config = dict(
    model='encoder-decoder audio transcriber',
    dataset='short read English sentences (LibriTTS-R)',
    train_examples=26041,
    time_shift_ms=50,
    n_mels=40,
    hop_length=160,
    input='log_mel',
    spec_augment=False,
    win_length=512,
    tokenizer='char',
    vocab_size=32,
    encoder_arch='jasper',
    encoder_norm='batchnorm',
    encoder_activation='relu',
    encoder_depths=[3, 4, 6, 3],
    encoder_kernel_size=9,
    encoder_stem='single',
    encoder_widths=[96, 112, 144, 176],
    fusion='cross_attention',
    decoder_width=256,
    decoder_layers=6,
    decoder_norm='layernorm',
    decoder_norm_position='pre',
    decoder_activation='swiglu',
    decoder_mlp_ratio=2,
    decoder_head_dim=48,
    decoder_fused_qkv=False,
    decoder_bias='none',
    decoder_qk_norm=False,
    decoder_layer_scale_init=0.1,
    decoder_parallel_block=False,
    decoder_inner_norm=False,
    decoder_drop_path=0.05,
    decoder_positions='sincos',
    decoder_cross_attention_every=1,
    decoder_tie_embeddings=False,
    init='torch_default',
    residual_init='zero_last',
    optimizer='adamw',
    lr=0.0011,
    beta1=0.85,
    beta2=0.999,
    eps=1e-06,
    steps=12900,
    batch_size=64,
    epochs=31.7,
    lr_schedule='wsd_sqrt',
    decay_fraction=0.3,
    final_lr_fraction=0,
    warmup_steps=640,
    weight_decay=0.3,
)
Rows from block 5 of the audio encoder, named by matrix and row number. Rows with one number belong to one channel. Each number is 128 + 24 x the weight over the matrix's rms, rounded and kept within 0 to 255. All counts start at 0. Numbers have three digits each.
# convs0: first width-9 conv (encoder.blocks.5.convs.0.weight, 112x112x9), inputs 95-111, a 9 kernel for each
# convs1: second width-9 conv (encoder.blocks.5.convs.1.weight, 112x112x9, transposed), outputs 95-111, a 9 kernel for each
convs0.33:089100133125121087036105117141137126120149155166139118164157120133137152138131124165162128137147133096098118143149113100148117142145158160157136136135147088084079143132138146162152143110080127145145158133098098134140119118137136139135143154139112127151141149128125095093154112111111082093140167164143126101082079098071059112177130136132145124162139128157181124103077113106130158156079094119119107088131138152122116128119126150136125151158101073063130171143110
convs1.33:084110124155106110153173147165151136121134124112143129154161155147121141131148140110121146133141131144140141176106098144153126123166143127120146133127069132160159119128132134096104098080096108148130126128160165134128134122120106115158130091103131127135162149130117099110103142146106111106151137080141115132100101066103105114132133120106098112111127142159166136126135133144166153141141141116123131138134140123081087128139128118144129155127122132111116148158155
convs0.34:130130121142168138132130110111103093096079105137104104161119142140128130141120109130124111122107158185151122100111100144139113129177135147120123133114124102115129128154165124089101107104100188147137126121130136118115123162178122116094077115142128145149140105103133092065121159153133129094126117106111139125081077083109155112148131132139119136146124114077086122143178153153133111134105097109109112112084111111144112124111150142117125062099128139175145126165175
convs1.34:128154130112107132152135097114131152153142127124137112149128142132119132113128123110094104113132107109128110183157135129104091111149194173126116113092090086120101133159142087079112129115114107112096102126122132147150125128134147129154144135159175131136143159172139089085116132121124138148136119135171139131147125119132153158157149172139125109141143171081111116133137099098128157146142136133115113127150150145162159141140139134149179140134120141146143167183162
convs0.35:135133101062127154149144124162137142119099143150110082135135124152184185143113126101108111136134162160120104093115120125176168126085097110121092106134133136159132088100116101088104094121087113136131131116126124132139118088116152120084144139114109135115117115120131131145128125133160118125149125116152128145186108101130148137124118157143099121163145097144170137133128121135173150110110110131094078093108126101109134153084115136117112120148107141148122104084075
convs1.35:134133081108091049073129153141133109127113131120134136118128180144096094122129127092143149110156172135133133107137143138123119146165173144151151155147113122143177102111145157168164143139130160107153140072117139149119149105118098093111137137123135117117118116131135150166142128114116102137137096119139120131158136100120147123137129150173133113132156110135138157123113105095099094115118121145142121128120128098119132163157087091121103129095104112122122119138134
convs0.36:089121116157126118138159135118131108137114131122116139162138146163143138131109152135120145146105080088128149149117139137134133105115131115134128153133139122131129131116116092102146129105144118137119106116114161165126149153141138127139141124110088093069060093138115132148132134116129130108105127154156160159140153135107149116118155147160141107092103131103095136142157135138146158170143133121136128106103112064136129117129104092092124127133130105145196128104121
convs1.36:109102116156155129151088162164145116135156144135166142112107105133147126131098149100113124128138167113081130127129136132159153078059108068112132128130160112134111153138133128150096098110092092106126164143117120135136157144121125118095125181165115110130111114141159148153109125132149155142094107101130160154165129117095163119143152138149154159157113080114107098123129100087100112133108124144144135138147157128145112106089158182173156133131152142125107124143160
convs0.37:141138148121105073130112094097098134126154121114116107143147136121160132126120125119139143151155160129117128118114109102122139140128136127078145125131135099085124127087117132138134124129107170146112162164156135152154115121142122143128137145122128106109123134143103081097147137115120102117105090103104124111113104130105145134119079076099125137137157143129151147119096082116156118117098089132146145105100114119084145157146138086117121116097082120157148150132147
convs1.37:115154143160137124108103133102137146135144149140124126107127135139163142151115110140107093130138148129094119148159141155188176121120156120122144099105129100098144146136144141123125141142136121134117109137199157149162128130123108148141149129125138148110077134145143133158134143125123129106131150128143159154119096111146136105123115105142137176195185120127112088080140117125131117117142150139140132112117132103112119114117139167148140138145151167154126124137164
convs0.38:068101124102123166160132109119114105144124132123130123136117123115125128120126143083089147155135137157146168121117129117132115107109116125109095092114150169122096105136145149152139136139151123089093110154133143142146116120142147124100080109123130113084147177163130122128117099082124120089098112105122056066102112119130143152079067069131149145133132140162113114111153151125131112090094110129119130120114088125111084076140123136107158158135125107120119149154121
convs1.38:136114137132110073043079096133123135158163145134155132097126168154149140112128118107128139126117107112097148094101102121129137168163118103112103136106144100073119113101108102103097121133117166162149137152162131130119137132139132135173143115109163136143125130122106089124132137103106131137149145173098107119117124139123131160128108134121111109167250159118148157141152129106140132130119139143134132141146146166144128125086112155145135121109100122139137120123121
convs0.39:127104124166155162163111154132104173092091099132093107090116093136174132101103123124111116124160143134128105161151112093115118165158169114140143142123095083100106154140136140085101131131134135123130173172140127110082123107116165146138117108138132123126133088095104140115137111156136087111087133128166115106136101093096114109099085133131096086122127117095141124175145132185161171140138111112054096145087066146120122134062127092131092120098106135150130117125144
convs1.39:124151127103135152105083124155179166150164144141118163144135140114116157108094121092138100102128131162155149146183185141097069114096085098075097087138135117102106090088131169128124115118127127091111121099122134129108120118147150181127115130145110105102108145161181183156164148149125107091126119082143131106108135092095105122131124134161127104136148092163154123094098149123131181146134135144155165127134129131100100164171124105138154124136108120112142101108115
convs0.40:098103109129131099110107105129103125136109146140127114147116086102123141117130138113081092116157147125125162132140115145153141134144145144104167144143106076101097100101118143148126125119126137146121140131133134143170158099106154143177136125107136133095113122125127118124130146116119150126133149141105114066078103088075103125102097089145129130115126120156168159145107108139146159072120174143131101113103122151167141146144128144112143158156155109104105090121136
convs1.40:128097116155137105106065060145133144136144144129151137153148145132126106124100116111133117125148118110125141174148088108159084094104119159136100110147166136105064141130136147144157167152137099079109114099117159156129090097120147128109132158131171157118128136126134094119140117147148143170155132127081110110108100131161158166156155115119135136125086105115124144131130117137135154132134145147139118121129139125140128126153147119108135135134142153144110115157183
convs0.41:136176171131113146159127128120087102178155139106098133109109083107136137108127128139137144157137102121142114095119120093098134161126076104094113115153181181177175160148156171129124120090093117119116109128084098115104143143146165143119080074090138134144122086110088067098157155120125114142159148128109092123118141161117096088131142100114126101099111112081112111113105116147151104100095117142101098146164132159099091139159156167143126151146146152153147092080107
convs1.41:143124159154106101112125109138148150132126143138158159117126139122120122124109099138128126122104131145141146144177194166157127116110090100095144149133072073098097116144135121125134116123149149124114097107149162148129137141134129147119135163148140127132175169153149108090127111112109117111113131121143108112127153132119095090112168145142148136121089068171128051114136149150113092119129142158153154153141145128097125132160133089131173142138138111130144141133151
convs0.42:115102111110117194149112142149092091129129113070123130116138133135153155124114148124155150139110124125138085142130126120142153120108112105096105151174135121157168110123136151134096089089107098133126123071156137107148097108152185116055083129124108113107112113087046055080095113157142129126103105141113148155159133124121121113153124123157113125158113117099147183142142144180175127146097127171155141089109100112102125126121119146125117147117106080119168150129113
convs1.42:145100141179143106125130123122132157128112140147139130122126148117103126122136122147139171179131114129108141180126150153120135124144129170142111137182141122085132142113113127130109151117109108137101097105111135108112132126131131138162126159144108170152137131118117122109148148160126136126140103104109096091098135151136135166116136100120122169151140141118164176114120109085119127103104113114137143162164145113109102143133151138150151106103136131083068114118134
convs0.43:137113114120143171124073092129141156132116098137154105162172121125165139143107131117086129148158132129129186148167131127123113108092140097109088104126128133127125081128119125136099098120128130119112146138133122119157103117141153130128104123099137122106133142138124121144172112102123130116108131158107090067085095121131149154102121088111120117108097111166134159154132139152144133056059074124151111114134119177131131149155139123099128123154133098115136148152134
convs1.43:115093154150107113089134111115110135145143127105134148112146151148110131120138111126119091147144174141086089150137126129132158172164151126087124113117106139143112125134121105110143136119140166171151119144138125119125125129141090107106086121118132129143118138133109097080136104112139111098144170174115162107111108113155148121090125109165159141157153153147184176140132107092102118127112121136129123138151143129132111132132154111100113147151122138137115142145100
convs0.44:127122151129076126132120122127149129139102158142118135148152127142114147149101120153159159184152149124089137135116111091102136129134110106119110140150136128134100110117118103101126153121072134104087139131131081097138150145113114145138118133093125089078082094114140096078108110090141123158142112114170159146137190154122131134153125106184157141137136150100123130180197141075124171170134117117162128131154112136128137147143113187122113127143136121133140125143165
convs1.44:123108080104166169146119099148163117128136122121102099133083125144170097148137095154138088140178136135112107094153136125100114121108095102116143142111141104146118098142144133149128099098119165148144127115087133155181162140124121114143157132106113077116155151104086101120143115128105084081098116123130119124073102115118102113130114153181130107104108115139081069110095089123165132140133138159167145143131122120157138140140145156096107156139133142159091104148143
convs0.45:114097131151131102119108099147136126124131158137116146134130158159108137151096122117145138133125162175129115158146138090119162121121142168170176132118127132131133112102116109120121124130165141115118127119131120115115106129090127137079075126129108110155129077105120127153128139140148106112105127143105111128139114122140148120109094126133115145124142115120141096141145129147171124106141167122168179137124171131075115128100156125131128098120104118089075110099053
convs1.45:137118127124102111136151111131118144120109109123133120121132135146136122115128152099142150120170149127148150106090142149119099143136128120156119145131165124150159098120088085097111135121084145111119180137166146141090135111115114088074148094116123145123124146122091088122099114117138160158132142124135130163143123175134134183161091077181113120161154119112124154147131117082092101135142122129120136122119136127167165125139139128150167080098150138138187135108138
convs0.46:115121117106072103119117092123113145130151140166149123164154162154141127138123122101123132100091119091116114132139137149160121125121132119135116136115161125094128067085142169153118107129130144096110105129124119127152118124125111124102123111083075109123136113098126117110109122125102122154161141136131131165165128109101117116083103109095158131138137149164131141147136148121104110124149141126093095122128122090104110126125136123164135152140149188163162153146130
convs1.46:115114114151165150149132145123154118102135120145151135088112088083092120158140107114127134152154142157168188117114100110133149139114114161147186143109102112108095106090132136153151120155107107111126105125127119119139129101121147134114137135132139151160144126113106119155146145139133155145149162137099118129099102103107125136124131107131137138130135124105123092116096067104130146120117108113115119129125130133101094112100124125093097096110107095090092087110137
convs0.47:052099147170129108138153092166120130138126107124096140072115134162108133136091094090093105138111138113072050130101145151123131132111088118108123127125133141166141171146097100103109088128169154130088152105113133123074144141149127140137119137182114111104131151139155151133078145120111120108143119065114128144114118133144145127157134092092103084129173148097128114134110153157112113163169113151146126094149169119102103117142113115154127082150123097087119107164166
convs1.47:114149098119157155169126140149147131124152151144149132100158087129134143145102065115102113125148131129132090143186159116139134103108150171129140116132130143169140150125115108089110152135143166148112105107136159141136093094110096104133118165139081082147138127145119109122114135123132095130115113130127116147133169104130166114109110114142132144122123130136116102153150118118151116149153151137146139136122145125102118117146144148140106140138123162189121123143093
convs0.48:142144109109120130141141109170161118092099097125114116117166148125180163138146136103115148153153150103152133144150187183121107102115106170168156165153153158112119167164130144126112117119129090094089115157147123143134144154146167164123117106098129147134158136107124117089125119129104130107128118129120068079128171188130068087128086104127159137122117130069074141105136128126129134146131105146164105095088062136151106133099119105108145125111123171177159160136064
convs1.48:153152098089108128106127092158134109141126142126142149109101082088140128147149120107103126111145158114118161099086094167144164162136089134150140164140144131134157125146156148132130144179162141121129120143113110126134110101117120094108145126092153121108096080086089103141143120125134107126126106108100101086112147119113128172148117098173176159149113125142151113150134132152144135162127128149137158151123103123111129133114102108114101100093049082156168127129119
convs0.49:127098101081108122122125107142130158077133138114100106112099077136120082105128103111111079072119144107107129167143111103149114108125122168125120089121091099103101080111128108146108114093117148125127118101137150113080141111136154155110139102141127123138124099137161164141128125150142145139155143143135116121122120105170124109146100160130110121156131120159148119116105147148159157088102100076087110101109094168137132119087085130106092150171152141158152088132160
convs1.49:162164120082142128152122110120120133130132121138131142126123121087128115138123093120121119068063131147132135123115111091117141099100140157142127115095129134151198106112159166167164150141120129088137160062080148139173140126128156117090123129107120127143138121138204173140114124134175181188150122119133122111133171108149185179144149130100135118104115119157142166155123117114116144116125126115134130124128137134139095118125133120139101173150120111145110101128130
convs0.50:091119082101116135117147169177137128127124113119127101141109127092130152114131132127126155163125132118109100155168140141168130138125145196156138198194160118098092110104113075065103122137142131132086130156112092098144121104080106100109098152158121126111123110099108125156153140147159133102113137143136130146148179105105117120117108126152136101085109094145146132163144108140149145165163183156127162163105075153140162132132138075085093117120134155129099154154163
convs1.50:144149118122114152187099122143130125135125120153175149137119117136108123148125153114099093143156180144111135139127095134119170129098124104172168184196137135126154126159143128112127107117116093147131102120144153110107110158150108129095100143129106094119138150122122152172117115120148119160128106094141121155132117109150140117121126169102093122124113130167132133154119093113109083120114114139150119149126154148127133114099117127149158160126108087089143149103087
convs0.51:118155156156140062115138135139118143141140076137105135130145117122131074115132135133124088143139080085186138120089112135140127139151141163128120122094096094109127126075138143125114131110078125158117127138115112095128120109135113178152144133111094103117109133102092089089110116130100116133124105136127163167104141160145142137140149096096145154168149141126165143116128153137092114150127088146154131134134136142147116113110114113133155114119137153141091154149118
convs1.51:175131103118117112156129140069099152156109103108093120124117109111139142126157103189146096101120135141107104136146118104160139094119133148117142114092089151107132151176162162096111083075123081133141100091073103094087113125135099153122111128134144165128098088115154156142163124133153119115154131141125183133130221219237174175106146137182176153137083095104102089090097087121121070094130125118114113123127108149145159136134115114131126119119124136154149140150147
convs0.52:099132139113097139134127099138126098064046110100105096159147127142124114100105104141128124113142151102098106159152136126131119156147133144138138132144150146130142149138133105100122100120128116142144176154123100107089136103102118155131076104159140135126095079095118127119114128118144107120144136127124141126129106083166150098095121113125071093113155125136153143159174168135128114140112136134125151097100133161137105105094107106140126168120109109125150143116150
convs1.52:131111150148122145147117107153158136131145159174156148112129165143107148173130109119123142122099103131148132128128156144151137143122058097147128128132101145169124130131134133151136099129140116099096094092121096119157092086112140133131135130125130128143167151139169185165136161139135133118123139126140137156136158168131115121120118129151148156139172170139138132155152155118099131110125132121140142148134139118135150138142118089136160119131138151112106067084113
convs0.53:154121061104160119100073082091119151131149127094120130166139077091143141123149158120081053080165181134101130141158110117160141135101150141101116132134096094088070136152160093091083103105094167129107135128123106134123147130154115109103112128114128118143132097085098093088113122176157107145149099128155149116143135128149160100099111125134124129105111094147120138142131103144152119130119127159177138133138133102109121142155129116125068157125135118140142102107093
convs1.53:092102160182135135104084123121113105111137128135128124125142126134141116102133135121138165153146141071074113101123125138151116129139149119158164127144120110138104122098141127146172154112104098073066084129137125111085093098090114134084144154139118143122116160120125115112113136124111092126140137138141158140151122135157140147126130095120169169153179114094088107115147139100118093123127112120120124106132139097092166115126144129134104128098142133153193160138126
convs0.54:154133166144121126112110132069120130101130136119139101136145157102155121084116115111125114124133098039078105123142171153096109119128114112143143151164130137116145134105104169162114137140100116113153128160107108124152145121094153138121091092115097093115141127085091084067077103134090106132135114081080080121141116105106104142073099130080137128095144126160158133101114114104096151106086093145152087110156147103143091119118154144110121077080082115127122097098128
convs1.54:177155151129118104126115109131137139147162152141140134118122124133117121158150147163145103103119117109125143134095118103120123153158147064111167162121126078091096163115159113161153104153150133146149141159154152151114122130134144166152164113096113132138123071101126150099119135166160122091107094121123148149140123145134101120105107119120098085106132145096139087143106100131160114116133137118123139145128141104141119112090098141109117121106097105139153101120122
convs0.55:106063128136120101096099094112109108116138133083098105138114126126158138114116121113116124132145124081095135181141129145126146142136138120121129128101104085109105113095109124115116113126120171144154138138130123120127103096123096122086056051075141140127099093096118119141105104127109096117131112089101065105101080049097136124126127152149136134135132117140147122135136157154143143104109114122097085094105131123093085125131110113129155170139122122091112114130134
convs1.55:092102112122130150122162121115142172148142135121119115065067076109148133103134125136137107139157154138159128131106127131113151128109123130107112118109119129124124144121134140147106121145136154162146088114118152134127140119102126112129143111108153154148152131108127131121157131146142134134143153165117146147111121127106109114133107113114121131119113145115139145111139160135132163114132138116110131132131129100093116152106093090120121108126132094122137145141134
convs0.56:159140144145152155136172181122140174160104091122120124127130104123149138113134132141161181150133123105083091123148103123164180168134105128133141170161138123134149114153144143126134133101088119124122147147121117127143133145157138098102073073131102093112130105102124120102117123159152111128152132117147136139091095130135108083135141149123115122146126107130102093116162160120113122069103128128113127157170142104119158142139126137124100121156120110105124140147157
convs1.56:101126139101122130123150143126115122126132137133149159114086096098112142135139109087106122117104112127139127121160182209192169157118084114136111106146184155088082171161144140132116152138144155120107102093069047063106110134154144127138156150152135118113119117081079085098152164144123088106092097124115167132101080095110140148110099102102132151104097074160113112098081078074076125118116103109131146142145138120125113112114143131131123121131109085098102101132146
convs0.57:100138125085120148113096068148121107146149129137142186101140180128123078107182133166149117138132090097161104077148140145149121127126131127149109101108131117124116145164123120124151126080116106165145096129085097111109128136135142119166126089127123128107104136124111086094190153142156139122118137135146089075105117121128170129123125122094148123142159127131118161123100110109106154129164148108122122132117108149113139111160151131122139090099164172129117107171148
convs1.57:164092135109137096087117150101112105142140103131127144128148125103131095112127110099107124099114101094108107089120096101138144160108123138140104084115105138147149159114070077081145146090119156133132164121177129129147093137118152174134094105136099127078059121115090115114139094104105135136104096128183175136143114154135100093162139092108101120106110112131133159174149112071123116125138133144156124138131126124134113114111095108104129174178183132134127111167159
convs0.58:114163144157153140121125160124143152147134144149121094143149145148106133158080109099147173146120141113098140126131137107127137152177165120155162130112107114094124143130106131122102115131110135164151125123146137103139127149146140163152112105095100112113120104098137141127114114108107117125148139118132129136104096114138138102103136122114081080097097107136120139136135134174174163191137122143135130120111112139119173160119112128128122140166138134141124127157149
convs1.58:110129148133143165132108095135126119132125157151149158114116151135153145109100108115109128133131142155138122160146147137114116102105117131130144152161181203169118116132142148131107105121139135129112107095136136179224116111137137126129094096128079094106109137172182128094123131116101127127132134155108086083094115120128135108110146133135109079100106107108121124116135157108098101134138135116110132150131132138116114114116136114128121145131131129134132098119140
convs0.59:118103123134090078121120096135124136106140134127139128112114139126126106150119126117136144133123152165148127165129155136096146067096093137136128132163156121127154109115114114121098114141134128135141130117104154120123132134104094101117097127095111133151133074120130105116148141136130120148137124146148152149130133120104127156143119144121131162153139147116143117122143138097119098140123142166134105135147124101121128125146105167099162126177163121146134107135080
convs1.59:117108086115144129127130150111114102112106116113104116131144111121173142096149157135158125147120138149140141109121132099092135148162133156123162167149115111095151184153146159157198172158201125117176112142133128092069130130076106107152113103093139160141119146112111120140131145163167176134088106142132115105118189167136167210128091106110126149148120104124156179099110080150160121099102102095119103104099096094137117120145157158147116144125162128145112137128118
convs0.60:101086084077088079093105055121139129112146141132151162100126105130149113137145170110102115155136104112130124121114095130177109163124122121130139167102097144157087136144114119130133132134109113124114147142098136137171126129094135122110144097052100114108099104116115127152126130114133125137106126154088127135106113151160105164152145142137170127100102096125118153117124148117088125170168144126156135118121135130136143117100139121129142091148140145116141133110092
convs1.60:123087127070077111100056098136108122128130134114134134122107097120113134107105113141141123122127146124073095145121097127114117092088090109180125114138141152127139107097098084112083097085079155128087126169126143159148110116093126136107127153136097140164129102146141131156115097083121150129143147158148177137143122129136147160117109131124152156110191200136113114149132136161147174120120126138129143126134115104133166146112111120172139143103081119125118138169137
convs0.61:108124131160119107135119089166120096126168118135156092157133099148160129125108126167146126118133103117104145150137113121081103077091113120134133115085125128093055094129084091126121114116090098084094089153118091118162136134123123143148169180131146162116105116133112119109124111079098119112132146144128144133125162133102128138097119139122170148110143139127173179118093121134118115123142110111129125113122129154097093105152151121114135136105093106094129126110097
convs1.61:112084087123100121148134136119124114120131117133134116135132117126073116148112165123084118152157169124092112126065101088102093168160137166129125117143129118121090144154140115127082102164165109149136143161174166137133140162144136137143153129109118116168139135152112114126123128141147151149162179173124139122117153162171133134096141111104106128104092116138157129141092148137110121138120120130123123118135148140132114106127130105158183173173144123122120127143134
convs0.62:138134128118121124106098123094068113140155140113097120077094145136140126118097113093116115097103087084089101148147153103123138117112071134130119172178165131131156133107105101095164182157127106117133118132121083093097135122133117132160161139119136118149153156127111096087110109115106144120132131143179181182138154167091103130139098112105156139145121116128164159153105072080075114126106115136124086152150112119130142152146133099079139118126145133117118112084122
convs1.62:133106134174166145150138161165137145133121162125133124209160137128123120125112121150103066135145121130127128098066054051093129106105117098139134130117092112134122086085085071125145125119172117114121085093123125170164127141147120119125109102057118118116108100135126116107096061066136111080086114050103165171132089101099102117135086095102130149125113111152155165161159116116112134149148153159135135150156150133115142124126106133162160114121120074048081140175156
convs0.63:148104123173204150119153145093121112076098140129112137145118089100179112135151140157144108091112115122127122160148136125135128104093097180137118120094102112149135118150115060090154118126103150189111119117096116086123175142108112125138149119086116139158143104100121116100144133148132101108181153122106111143163093119175148128069089137158072143178121120142132124148189129100138157154134075068111147104077142119133077121092106114131141136106100146153114133101123
convs1.63:127145111133138180118104108122115112123116133142128134123136140135177133124108136133137143124150163128081098156132146109128142144128129141166122123110155130122150167153156187125152167145161111104123118117100091100069116134146112131083088089116138126152148133112107139122136156105131114128139118129135139146181158144157189146137137155148113148150170148128123159152139115105116116100109092098121115111120136112144110147102107132117072147139143162150136121151130
convs0.64:164120131112143151108097101165158136119122134164128090123125140093122153151121097117137124101118123138102118143143113129165118121113087100125137159166155106130112129158109108109108094099110167115151128095095094082075101128126154165121083114149123157136120096108137157122106134142133119121170165143152081073126113127090099116115111131124130120122133118157152093090076100169182120086112118106116133122076104141171112109140121122139123162170116119135147173136123
convs1.64:116095132126133124145145126156157127135145128130138148086095134144123130119147158093113105118126125134125128146125147152131149174123144142188150128133107085122127108102123171134110152190137122113133113108102123143143111108109103116134142119122122102151134147126108110143138174139139126069111123109133146136120127110129091090117089141146116146141120134164139159113118179155105118141162136122129142145145146128122134117064100122108144126137141131117113121167166
convs0.65:143150140097085084118091061128137096101130120113074114159165140058093123148173161165148139087089128150148149135117128132146170126141127138164145125133140106105147103109133149127129126130121151145105101115107162139120111144131113089159170139131129147153117086089078080100123149192144134142150157136126136158125094116136170140074125152137131145148145121171170154152164167153121098109129119165153133122111108103111137141147128131131121163161125122117126120125133
convs1.65:129126109126145113094091109156148161159119123118131154124109134109118097078114114111084122145157123080125098149127101131142120091153143141098091123116126149119117163133098118125137180165143088083070067087093047060087116083113140127096071099106132135143128147152119099092114121102104129114121092136140156137089105122132180116177129131128122109128128119125129139088109112083135140106115121128128128139118096138126142209178135141156147131107068096144171171156154
convs0.66:152073053086145132133151113102124154133096126104129149152148101103105114180169152134128114143089104165163149099112152144135113138097142140184134116131145135143157114132127118109107105106108118109108116040071141146115135125146125107126148143138115111101105112117111110132133132114127133133132139147134144065095121151148138121103113091101130125131144078130098149165187147119098121124113084138155140112114108100112118161153106093136147157159130122118138151157127
convs1.66:123089090119108155125131128095105119140155154135139155087123128102126157105102114117104144120096096059071073129134114109120152122099141128134137132143130120142123157159101126149141136121118143146123111109139144168152138125127142096156143159154134133130114101131132171165132160138147120098080113126123110114096099113124108134107120112116159145136124106155155159148110117088097103125126141153149132123125135165130125136101114123125126109124133138165156134096131
convs0.67:111135129121100124134128122156131073125117088104093115160141110120128148106140131159138138116096107130114108155112110127145122151146165136144155160142143129091142131111103124175164126137102139138083102111135139104123152088126174199138107132122102155147117118138156140076115151179117103122143100102112115121186147124165174162125144125147117125157129124140155164161115072078110093159115125064081138134122128093132085103101107089116128124127166148135147118111114
convs1.67:194198135106160155148131122134130131098111132144107123127172137139152153144119129144156134082110102095127120134155122126151136114088078086137146144138107133161110134140135161161165127125122107138128155111127092122136120138152130098100128133132136127152129117139118158166126153148127131123133149128159148146156187162131132138156173126156148148157143139130094109155146129111139150122116106108140125135130122116103119128149145172116129094126124136165128103147175
convs0.68:088113103072080099108095076071097140137114129134104117132145146116093109102101130175163147103106121104095107118165166157126145133153159143119131129113115108107119144135124138129143134093105145145141127098111106100098133149133129115125116101097157118105130122104090071074195150134158126123127133123132091080136142113112145127127133129138095120096131136141138125156169149163159141109148128089074079120089104135127139130143188147128118135082097104134126151129113
convs1.68:118125128116128098098096112148148145165163152139147151152141126111112100131136125132111098114127116106126136142142143133140087096108147098128131121127127121097132083099136120093081096121136120121115124131142143135136135142133124129124130171150138132111116123151149088079131149141148123149143147131169139130139132132141117098130128148129098105131106115115126131115113138146133123155151156172166145135137145129127154154124145163142149104130130120123126143133146
convs0.69:136104111120128133120143109135154149122080139162127134151106141144165113053109120138091134187176134089117148127145105128139128144139166114138140139128093150134088137107133095110139156155135188132149157153126084099154167116096047129160061088112123144125099105113129119135120132130145125098098112110178117068142126104109138117118083116158151120139087119121132115185153145097100142109092155090099156127115125101130115129115114130115140160128083138121081099151165
convs1.69:159122086090127129117070065118099113114113111131133124132088104104145188152084091115101082100171192151148159157089129132141124118125097109152124110148098117149132103153155170109096141197160108113118131112096142137182146093123112120097094097120104149142149109093107127119153156134090113125139092143119126111096131142144145170116153114109146101166136129100079108125169138150147151131111094107133117108124114144091132154060141131104090096126117064132144110138213
convs0.70:111135101099073097101056074153139109136132137138129072104106128175128131140110140022072143159165152121153178180117086133178127129144185129156134125141127108099102162164158116114113088095119153149150152116122129083097137137149169191163115128147133095090103134138118132127136142138118111116117099074119144149107119116123142118153143127115120103103120101130114124136109119137146122117104094067068106139127111141128139132115119115095136154149147183172156116112126
convs1.70:137140117119127153131081083121124117123124120126134129168140152141176157127111112169137120127153124131119100180155138151131115113106081151124102143132131142098107108125146143136156163124095173172158133119145134086067147140112098097143144132140080107090132102094097123108151131129128137144147128160150165147152139136118138167134146138117129139136163157129142146137178125094126130104119115120131135130119129130155143160157144173141126144124119147184142135112099
convs0.71:131104076107143165155141108147106066095074069085077088133140147138118116098115115143124137137139132103090110136142134124115108126144138126128135116121137147143143129106102096094093107085090150134146156142134110106109112126124113114127161128117140145125115146148136118125156155152160124119118148155104141143133145117117085112108116106112078097100096122125153174165191184158162137156129116127105098084077041137161082079074083051074094157160169153132133145120084
convs1.71:116135142148150138118105107121118121128131138138138135134144157148158170148116106147156153147150149143135136108138143139138139128099133112127133132128108103117116139186243237197183171154132082076066057080090093092126141117098112127127122107110119121124121087095118187209162166176168173143132118113151152134135149167154131117105099130166142128141145124141139123126145140126138136094104110125133128123119124090112107136131161145150131160155139136138146119097107
convs0.72:075117144178125090110124148141115115074077088106106144122126155128149113109118139108135124063097138138128086158155187116087137118084097155155158153123093098111089125120111147157147120117129146145174154142150094115143195201175144164137108099121087110107117129110106111080147114104136129146145104093106097136155136135141111126097114152109116107146142156136116133140125121159159145109097146128176157130117091130126079117112102133128143152113143136117112118071060
convs1.72:128095122117121131112122098131133122117144162137135135138091097096117116136110107116110108110173169133138118099105118118108176162134104152151147125187160120119113125145148164148146129161152102091122148136116111141126133122147144108097170158121104142102131114086127113104144135138136141130137173159099103115126112141138143206123104105130120128139153146122127111115148110126152141143125097113117114109106118125111130110131135149135118112095106106120150149139134
convs0.73:078101136147147107122071066106151131154143106088124125114102111114112108109123129075082097129121122152115167105098100148115116141148149093098112082129162147149138092099102078108142155129146151096098125098115135133148127122126087064142150118152109128123125133133100079105144159129102120122105087069109090094125140129118135147114129118129111112097129149103117125132124117112129138095079100138154143169135151129136128164163109126148124120114091104121124106078112
convs1.73:088133140146152126150134111080112127139114110115120108104124134127138143137089111152133141158166176179149133124149126122131092091144134140100107092116123124123144186179175172166171166178172138139145149159125101091090095136144135133085102156108148111137122134131098104133126152171169149117102092124141143109115138127106069098099114136137109109143101108086088102138120134147105121140138124127123130124114131155170128144124138139133114159179158134170162165106101
convs0.74:143094087072061107103069126151142086115141102125141145125128148123171176135137110118102125122153183173118154136161083104104126119124103143132157140097105131112113130150109104105105163132102121086109148157161140163197077108117120099108142133083064100116107146133142141152131155167131158154139144164141139150142128137123123145131136120146144134095126103158174193134101139150147201120102096110105094094115127119132126111136120146144144167179175108097129123081110
convs1.74:101096101048039088074029094150141125117136118114129122099100100100083091126103103093149139118100142132092095135123115125093088119154114146178161142150137132176135120151120115143183179138163131158126127123109132148150126104128134120045089145139155136141090094118158144189140143081116145149130133131161130123134115120130140131145162136146194181164124169100086104117128130151142109134126116152157145145131110103142116133145100114121145104100128125108121107106095